Rows from block 8 of a small image diffusion model, named by matrix and row number. Rows with one number belong to one neuron. Each number is 50 + 15 x the weight over its row's rms, rounded and kept within 0 to 99. All counts start at 0.
Before each neuron's rows are labels from the 100 images, of 14848 (inputs lightly noised), where the neuron reaches its largest size: "strongest on" is what is common among them; "peak at" is the part of the image that holds the peak. Only what is clearly more common there than usual is listed. The data: photos of arthropod specimens (BIOSCAN-5M). In brackets: how many of the 100.
# gate: MLP gate (model.blocks.8.mlp.gate.weight, 512x192), inputs 96-191
# fc1: MLP up (model.blocks.8.mlp.fc1.weight, 512x192), inputs 96-191
# fc2: MLP down (model.blocks.8.mlp.fc2.weight, 192x512, transposed), outputs 96-191

strongest on: order Hemiptera (48)
peak at: centre (50)
gate.220:35 59 15 56 49 59 75 39 64 39 70 49 38 47 36 44 17 28 48 58 57 67 38 40 46 74 59 63 39 49 35 56 08 45 57 40 63 49 39 66 80 67 39 65 36 29 36 27 53 51 53 48 24 43 57 64 59 37 50 50 45 30 57 27 55 64 32 29 19 60 40 32 62 75 56 67 59 46 42 54 54 57 53 78 54 63 44 44 80 48 66 35 33 41 52 37
fc1.220:26 54 87 61 60 39 58 51 57 49 39 57 41 69 49 38 54 31 48 33 48 51 58 77 52 70 34 71 45 49 40 50 37 60 27 56 22 69 60 45 48 49 77 30 44 44 33 39 55 55 47 61 47 55 97 65 46 74 51 26 51 47 57 21 39 60 69 48 54 41 63 57 51 48 63 56 64 60 12 47 62 60 39 70 45 59 42 46 67 50 24 64 33 46 63 40
fc2.220:49 71 74 58 56 47 64 43 59 42 19 65 49 46 56 38 48 41 49 31 49 45 51 69 48 25 40 46 61 76 52 91 52 38 74 25 73 60 58 78 43 56 57 47 57 35 44 65 41 56 51 49 58 60 45 42 34 26 32 48 23 64 70 17 32 35 55 68 62 32 59 52 69 47 10 46 16 54 78 66 42 49 43 57 24 64 47 41 39 59 51 61 61 54 40 65

strongest on: order Coleoptera (48)
peak at: centre (29)
gate.107:41 41 41 56 21 51 82 41 43 75 41 80 70 42 77 35 33 56 33 42 68 48 56 40 51 33 41 38 73 76 59 50 33 56 69 34 70 44 68 48 42 33 63 67 76 53 88 52 58 48 66 45 41 49 52 57 38 64 56 37 55 38 32 54 52 72 70 30 82 72 50 71 62 76 76 66 60 66 24 50 45 84 43 66 54 75 31 34 42 62 49 54 41 50 47 44
fc1.107:58 58 57 44 74 54 28 69 62 70 48 36 17 59 36 52 50 51 65 61 47 54 38 59 21 44 47 62 35 28 89 58 55 50 49 24 46 54 39 32 63 81 34 57 31 18 39 32 45 65 63 67 36 45 43 71 73 33 63 60 55 44 11 64 51 33 50 44 40 22 36 46 53 52 68 52 78 77 42 38 32 73 52 50 34 67 55 46 38 26 48 56 26 63 47 76
fc2.107:46 40 71 50 44 57 57 55 34 73 50 53 59 77 63 20 42 45 54 58 29 53 35 53 49 54 17 28 59 72 49 29 65 47 62 47 35 53 46 45 43 40 53 39 24 58 49 86 53 48 84 50 66 54 45 35 63 61 88 62 51 78 53 65 46 43 44 28 16 41 66 39 26 10 33 48 24 45 36 58 49 44 44 45 48 37 68 61 35 38 70 59 64 58 53 43

strongest on: order Hymenoptera (41)
peak at: centre (39)
gate.381:45 39 37 27 37 45 42 74 57 65 91 59 52 60 56 47 36 32 66 25 39 14 31 71 22 22 23 57 35 54 65 16 35 28 47 48 41 49 47 36 43 56 23 32 73 33 70 34 37 52 51 46 46 47 41 81 83 47 43 65 57 70 22 52 65 59 58 47 69 65 37 39 47 50 68 56 36 39 57 66 54 37 43 58 48 60 36 62 56 42 42 67 32 73 68 38
fc1.381:52 57 66 27 59 61 51 55 39 65 38 39 62 36 39 49 63 54 48 71 51 21 44 35 73 51 62 76 67 47 58 43 55 43 64 27 54 54 49 65 43 49 34 66 34 39 30 64 36 60 40 51 53 41 66 24 62 41 47 57 34 51 60 60 45 53 74 67 62 38 48 42 31 55 35 38 85 24 43 55 60 35 59 68 79 35 73 36 56 55 58 13 69 31 57 09
fc2.381:45 55 11 44 38 54 53 72 22 63 42 37 59 44 71 76 59 71 47 38 45 47 76 29 58 22 72 51 52 45 38 51 46 55 64 71 65 48 34 43 78 60 58 40 71 47 26 59 59 44 36 46 61 10 56 62 34 46 61 45 46 49 57 23 57 49 71 48 30 49 41 53 64 55 63 45 62 56 39 29 66 55 44 49 30 55 58 47 54 82 60 79 31 69 28 64

strongest on: order Hemiptera (29)
peak at: centre (57)
gate.131:49 67 49 37 52 37 43 53 43 33 40 57 51 56 49 36 57 49 52 43 23 39 43 36 43 40 35 58 57 33 56 54 53 70 48 42 57 14 67 58 46 65 66 42 46 56 38 79 30 31 72 52 73 63 60 54 41 45 86 57 56 27 24 42 58 51 57 43 65 43 33 64 51 84 69 43 58 37 41 67 37 49 76 31 45 63 65 27 41 64 42 30 33 45 53 33
fc1.131:45 31 57 49 46 64 57 44 41 51 77 41 20 57 47 45 49 44 67 55 41 56 60 55 15 72 33 44 31 52 49 55 36 76 57 52 40 55 19 59 31 71 33 37 76 13 52 42 45 61 69 32 55 44 59 74 49 64 54 52 70 70 69 58 43 54 42 40 62 65 55 43 50 40 28 59 48 66 77 22 30 49 54 63 44 47 51 87 33 37 55 75 32 49 45 37
fc2.131:48 41 42 73 42 55 21 55 15 77 47 62 68 66 60 41 68 62 45 45 44 51 72 49 60 40 60 63 54 38 08 37 62 43 43 86 60 68 36 46 55 32 43 56 65 77 52 50 34 36 62 47 35 60 26 58 70 37 64 45 58 65 56 49 43 42 51 39 52 55 51 65 30 12 23 56 41 39 48 38 34 59 42 58 85 39 63 52 27 36 57 45 40 55 41 64

strongest on: order Coleoptera (37)
peak at: centre (65)
gate.400:26 50 49 41 81 35 70 46 40 47 65 42 65 59 40 47 50 42 63 44 54 64 53 22 34 54 72 70 34 56 67 55 33 47 61 48 53 56 52 31 62 59 70 49 39 47 57 50 53 55 13 15 46 44 41 43 52 59 68 68 59 33 54 75 63 61 49 24 61 80 44 63 57 67 54 81 48 56 47 32 51 79 52 70 65 63 63 64 54 35 36 54 42 59 28 51
fc1.400:29 43 58 78 64 64 74 48 56 43 17 47 69 65 63 50 49 74 42 42 69 21 67 54 51 26 43 35 23 53 61 42 48 30 63 43 40 25 48 34 61 13 45 53 39 55 60 85 35 43 17 39 43 37 50 63 44 62 36 68 32 66 39 60 81 25 33 67 50 45 33 27 78 42 39 62 52 72 29 62 35 53 41 54 56 46 65 64 65 40 37 46 44 45 53 26
fc2.400:50 35 48 35 52 50 36 94 58 36 52 69 46 67 58 52 21 16 67 48 38 63 16 48 56 31 68 63 75 73 54 38 53 32 46 63 76 60 43 16 38 61 42 46 32 52 62 57 48 39 13 44 61 66 64 52 20 41 39 39 69 48 50 40 61 61 77 79 47 59 70 56 41 56 40 45 70 69 56 26 63 29 44 29 37 30 74 50 30 74 35 35 35 32 42 26

strongest on: order Hemiptera (32)
peak at: top centre (25)
gate.258:49 82 15 58 15 64 62 34 47 58 29 36 58 43 36 39 42 37 39 44 62 62 69 47 53 38 36 30 42 72 35 79 27 70 30 65 54 68 68 42 48 30 36 62 55 42 56 44 44 39 26 47 36 29 43 31 43 20 43 55 65 62 38 73 57 49 45 45 31 32 40 52 28 47 33 44 59 56 51 37 55 72 44 58 43 64 59 42 49 57 56 52 31 82 62 47
fc1.258:41 53 61 50 43 59 40 48 63 39 51 31 27 57 87 41 49 63 55 69 62 65 44 47 55 59 58 48 66 71 59 43 47 24 54 31 23 54 36 79 55 54 44 51 38 34 44 62 33 50 61 37 46 50 30 58 49 37 48 27 52 76 62 37 24 81 39 62 36 64 71 67 85 31 74 36 44 24 72 45 51 46 23 50 47 39 38 21 55 23 40 52 34 51 51 30
fc2.258:43 48 40 69 75 70 52 57 33 41 61 40 50 28 71 67 59 48 32 25 46 62 62 49 55 68 68 34 69 21 55 53 51 41 28 65 38 20 49 57 49 68 43 36 51 32 38 43 86 78 23 34 78 56 47 46 52 31 24 40 61 33 16 82 47 39 52 38 35 68 48 76 34 70 50 41 56 56 30 27 65 58 22 50 73 54 78 53 70 64 22 48 30 45 44 39

strongest on: order Hemiptera (32)
peak at: centre (36)
gate.159:56 69 38 42 27 57 56 42 23 54 65 54 49 79 59 45 39 68 43 42 56 34 61 48 65 49 30 40 38 69 75 54 51 68 18 55 53 44 43 41 41 54 84 81 55 48 62 35 40 43 39 62 59 62 72 95 19 54 73 47 40 57 50 41 39 50 40 62 65 44 35 41 64 55 66 44 85 60 35 38 49 24 37 47 33 40 56 37 60 48 50 50 56 45 49 29
fc1.159:35 44 55 39 60 50 60 28 50 48 50 37 33 46 31 49 40 47 33 53 37 36 50 88 45 59 34 50 59 39 32 41 57 39 63 40 48 49 45 89 41 35 45 56 23 45 70 81 51 44 24 31 29 32 40 21 53 56 55 50 46 41 57 48 56 69 46 50 43 66 33 74 42 45 42 69 53 70 54 72 33 45 30 57 69 63 29 32 47 46 42 67 61 46 41 29
fc2.159:54 45 51 50 72 36 64 34 75 52 42 76 34 37 51 53 28 46 55 35 76 54 33 62 35 44 91 20 44 41 44 52 49 68 48 58 47 70 63 67 62 58 77 49 51 65 94 34 47 49 42 47 56 17 51 55 54 20 66 46 54 34 64 73 33 43 49 37 51 19 43 34 85 60 28 53 43 56 62 66 43 44 67 44 45 25 64 64 58 56 64 52 26 34 73 23

strongest on: order Hymenoptera (42)
peak at: centre (52)
gate.349:12 48 53 68 44 50 58 24 56 49 51 04 45 57 77 45 38 38 44 37 70 37 31 33 30 63 66 40 53 65 49 56 34 53 63 48 25 54 51 80 68 50 51 54 30 47 63 39 43 37 69 26 46 55 56 33 65 48 54 26 46 29 56 33 50 40 41 41 41 36 64 68 60 37 52 40 37 49 42 14 67 40 32 63 68 53 48 57 42 49 60 68 52 43 75 15
fc1.349:58 43 24 78 76 54 45 57 83 55 64 40 34 37 69 53 24 51 55 58 37 28 41 58 53 63 82 55 40 40 54 70 50 65 37 78 49 27 77 53 53 42 55 49 59 43 80 58 67 66 53 80 36 42 64 47 63 70 37 47 62 37 69 52 66 65 52 58 42 36 69 56 48 34 50 56 53 47 49 42 20 68 73 40 35 35 62 81 43 59 50 34 54 61 59 67
fc2.349:56 63 49 59 48 56 87 57 41 11 42 68 44 53 57 53 28 34 49 52 61 43 64 69 46 73 55 67 72 64 40 49 72 34 27 50 44 72 34 56 49 55 40 74 46 37 61 41 22 69 48 49 23 44 42 81 30 43 34 63 38 62 61 55 55 42 63 43 63 36 31 71 71 46 43 67 21 32 37 51 67 76 38 29 45 50 49 50 74 55 65 45 54 40 62 66

strongest on: order Coleoptera (87)
peak at: centre (78)
gate.249:78 24 89 34 30 55 49 47 55 38 58 91 51 59 42 66 43 63 39 55 49 48 29 54 38 51 48 41 41 19 49 56 25 64 25 55 55 60 34 41 55 29 56 67 39 73 48 48 59 27 62 44 32 51 63 38 35 62 41 55 58 72 51 41 54 44 59 51 52 44 32 36 38 48 61 44 49 39 44 50 63 78 32 49 69 41 74 71 25 29 40 64 49 54 41 25
fc1.249:51 75 09 60 47 50 47 50 76 52 57 64 76 63 40 26 21 32 38 35 67 52 73 38 45 50 43 59 64 56 67 41 61 63 49 54 51 47 72 37 51 42 28 45 42 57 45 65 56 62 41 63 28 39 43 40 49 50 34 54 60 43 57 38 45 35 68 50 48 30 45 58 23 80 53 43 49 49 63 51 46 55 60 45 60 73 49 30 61 66 81 54 42 51 34 50
fc2.249:06 69 54 33 36 42 58 32 83 32 41 65 60 49 48 54 57 47 47 48 47 36 57 49 44 65 65 46 50 74 50 22 38 59 47 55 23 66 50 44 31 46 36 56 42 70 52 34 66 43 61 45 33 38 54 39 64 57 39 44 34 52 71 54 53 53 45 50 49 52 45 41 48 55 80 45 65 59 66 33 98 74 83 70 68 66 49 40 64 60 44 62 60 56 61 46

strongest on: order Hemiptera (28)
peak at: centre (33)
gate.329:51 48 48 68 52 65 39 62 59 48 63 31 20 70 35 82 52 55 47 71 52 45 75 37 68 45 55 58 38 55 58 87 42 47 47 40 51 55 27 49 57 48 56 79 23 37 53 57 33 33 40 44 19 60 48 36 54 56 72 37 38 52 36 49 35 27 44 60 35 31 40 65 50 51 22 29 60 67 70 51 62 46 36 39 32 55 56 59 73 50 00 20 45 48 35 53
fc1.329:36 80 57 50 49 36 37 51 55 57 51 65 39 15 52 30 20 27 65 34 74 84 23 63 54 70 66 62 69 25 57 59 60 39 33 22 67 24 37 61 50 51 20 41 56 58 78 49 34 82 63 43 55 67 45 57 65 50 26 54 56 46 51 46 45 50 51 65 24 35 47 62 15 81 57 86 48 59 65 50 49 42 56 58 54 42 47 33 46 44 34 48 60 77 35 48
fc2.329:49 35 49 44 62 35 33 49 56 53 64 38 48 42 51 53 50 41 43 42 58 68 29 59 44 72 46 30 32 44 30 51 39 49 60 34 51 59 46 65 41 76 39 40 59 33 36 35 39 26 27 76 67 34 39 39 22 20 56 73 70 38 53 24 47 60 59 55 37 39 66 90 61 45 55 56 50 47 35 53 34 59 58 48 73 61 57 49 43 80 43 52 29 52 56 40

strongest on: order Hymenoptera (42)
peak at: centre (60)
gate.493:22 56 52 33 56 70 39 55 64 59 62 77 52 52 54 55 36 53 54 37 25 60 73 55 04 65 44 61 37 49 71 65 49 44 72 57 45 65 50 60 47 92 44 38 52 46 43 73 79 45 38 51 62 47 39 43 38 42 66 62 48 35 49 52 44 53 71 41 68 63 48 75 44 52 59 61 27 49 23 81 46 32 68 68 42 48 62 85 42 62 35 47 75 76 52 60
fc1.493:51 28 50 51 27 37 46 44 53 75 29 62 60 48 60 76 23 35 55 34 41 68 13 24 51 44 60 42 34 57 31 51 42 63 49 51 65 34 57 20 17 42 60 25 31 47 32 42 63 40 49 45 77 68 54 70 37 19 40 70 52 52 56 37 37 54 31 26 49 44 69 42 44 58 55 65 41 32 29 14 63 38 42 29 58 49 74 47 33 49 63 50 46 70 18 38
fc2.493:32 24 49 42 67 43 36 45 66 72 33 53 44 29 25 43 63 67 41 39 43 43 69 30 23 71 62 28 79 26 60 59 56 40 44 36 56 47 66 60 30 91 36 42 41 59 52 59 46 57 59 36 70 13 42 62 47 43 19 24 59 32 36 53 42 48 37 36 48 47 38 35 41 54 47 53 66 63 27 57 40 57 29 56 33 41 47 33 39 65 60 56 58 37 49 48

strongest on: order Hymenoptera (48)
peak at: centre (33)
gate.243:53 26 43 68 57 50 42 47 25 61 53 59 29 43 24 60 66 15 63 94 37 45 95 51 43 51 51 72 55 53 71 51 48 41 31 81 75 86 50 31 40 58 48 31 51 21 69 56 54 75 12 34 50 63 62 65 50 32 79 56 49 76 63 52 79 32 35 60 29 56 31 70 63 40 56 59 72 61 35 68 57 42 50 46 46 50 56 47 56 34 71 53 52 42 36 55
fc1.243:58 41 41 65 35 72 39 31 54 30 25 51 53 34 68 29 65 47 61 39 65 33 27 63 58 63 25 37 69 27 49 63 58 51 47 66 55 35 37 73 39 27 25 33 67 33 72 52 64 60 55 62 30 52 63 43 54 36 51 44 63 59 67 53 70 44 41 48 51 59 50 35 48 46 43 36 82 69 48 50 67 28 39 55 33 41 40 30 34 35 70 60 70 49 68 66
fc2.243:59 61 44 70 55 34 48 66 55 55 52 37 43 47 46 63 40 67 49 50 63 52 69 58 51 51 65 64 59 52 36 71 42 69 51 61 36 70 77 57 54 49 42 90 56 70 25 53 39 68 80 63 41 43 52 61 59 42 51 37 46 50 59 31 79 61 48 42 42 71 41 64 62 48 41 81 60 09 65 21 45 58 44 45 36 43 56 31 45 11 33 41 52 40 33 57

strongest on: order Coleoptera (38)
peak at: centre (61)
gate.221:20 24 41 70 25 26 55 54 37 54 58 48 54 59 61 58 18 84 48 41 35 75 51 66 49 58 29 42 49 50 56 42 64 56 58 62 74 79 75 30 57 55 63 47 27 52 62 50 51 44 54 37 77 48 64 44 23 55 42 42 62 57 52 63 66 23 71 53 59 71 39 56 53 50 57 52 71 46 55 31 58 44 61 47 80 38 61 60 43 42 21 32 49 19 57 44
fc1.221:43 46 59 45 50 32 54 62 62 42 34 48 54 61 40 50 79 51 68 20 52 40 69 17 39 55 75 58 56 67 59 49 54 53 44 45 42 47 68 47 49 49 47 43 45 55 53 48 77 72 76 75 63 61 49 43 59 45 60 42 34 67 72 48 39 52 60 46 61 62 55 22 35 64 69 69 69 71 34 43 45 55 62 44 62 27 45 48 59 81 62 63 32 30 70 51
fc2.221:41 37 39 35 45 51 43 27 41 40 68 33 62 22 67 40 51 65 35 66 55 77 56 43 37 63 24 22 63 36 56 78 41 52 48 30 42 71 27 39 42 50 44 61 55 46 52 35 47 63 52 59 29 35 24 59 49 74 51 47 70 56 52 15 41 24 48 49 16 39 59 72 83 52 53 54 23 40 52 46 41 72 38 43 34 64 41 49 50 58 51 31 31 73 42 58

strongest on: order Hemiptera (45)
peak at: centre (56)
gate.497:32 45 49 82 50 20 78 51 33 65 48 29 53 71 48 32 33 59 41 58 49 54 48 56 57 50 29 29 44 61 57 63 41 45 17 64 71 49 74 38 51 58 44 69 39 69 51 41 53 50 31 45 64 49 65 43 27 71 75 54 43 42 26 49 43 64 50 71 62 64 59 33 54 62 72 39 75 69 27 65 45 40 50 33 54 46 37 54 78 66 56 54 42 66 72 50
fc1.497:38 51 15 49 55 57 51 61 98 50 67 59 59 37 44 49 53 44 26 48 55 56 55 46 88 63 53 50 31 49 88 37 65 59 69 51 43 67 66 42 49 63 56 38 39 48 78 71 34 66 44 35 45 50 42 47 01 51 68 53 52 29 49 62 25 65 64 49 70 53 51 35 45 44 23 64 45 42 59 50 77 55 34 61 39 79 64 64 26 43 39 62 48 66 63 60
fc2.497:37 48 62 56 41 23 44 53 69 50 53 11 54 07 56 64 32 63 34 49 55 36 68 54 56 31 64 57 75 54 66 60 72 08 59 58 32 46 64 57 55 69 30 57 63 67 43 57 63 61 38 29 66 60 62 39 56 62 40 70 46 72 46 37 35 19 53 50 54 62 67 66 43 49 30 40 62 56 36 54 42 26 29 51 54 57 47 50 44 57 49 48 35 26 76 59

strongest on: order Hymenoptera (48)
peak at: centre (34)
gate.347:49 25 76 29 41 60 52 69 52 65 87 41 54 57 42 52 52 51 71 34 31 46 38 43 41 32 58 61 61 68 65 33 48 39 63 33 21 56 32 54 64 24 65 85 33 22 37 62 65 52 19 49 62 30 45 73 56 50 65 27 35 72 56 38 35 57 57 34 43 58 31 83 61 52 56 61 71 53 62 55 66 42 45 42 55 36 28 48 69 30 43 54 43 66 75 51
fc1.347:17 56 47 62 69 69 29 60 59 56 54 75 56 62 65 68 72 42 70 38 37 57 34 50 44 45 68 54 61 43 61 41 49 54 47 32 54 52 49 47 52 53 45 49 60 50 63 49 79 47 50 57 49 44 31 22 66 73 61 43 64 20 48 59 56 44 65 65 57 44 61 41 49 52 43 26 18 49 68 56 51 59 74 45 51 33 39 39 21 71 47 60 57 51 77 68
fc2.347:16 41 70 47 22 69 64 61 22 56 61 57 59 56 52 44 50 52 62 68 66 29 74 46 41 64 51 48 67 42 50 72 37 70 32 62 76 63 70 54 30 50 49 41 66 51 78 64 27 45 45 70 41 32 44 30 49 63 70 57 36 27 38 76 61 70 57 71 34 50 53 67 66 46 54 51 50 52 46 57 12 65 66 57 55 94 44 32 54 58 44 17 52 46 72 32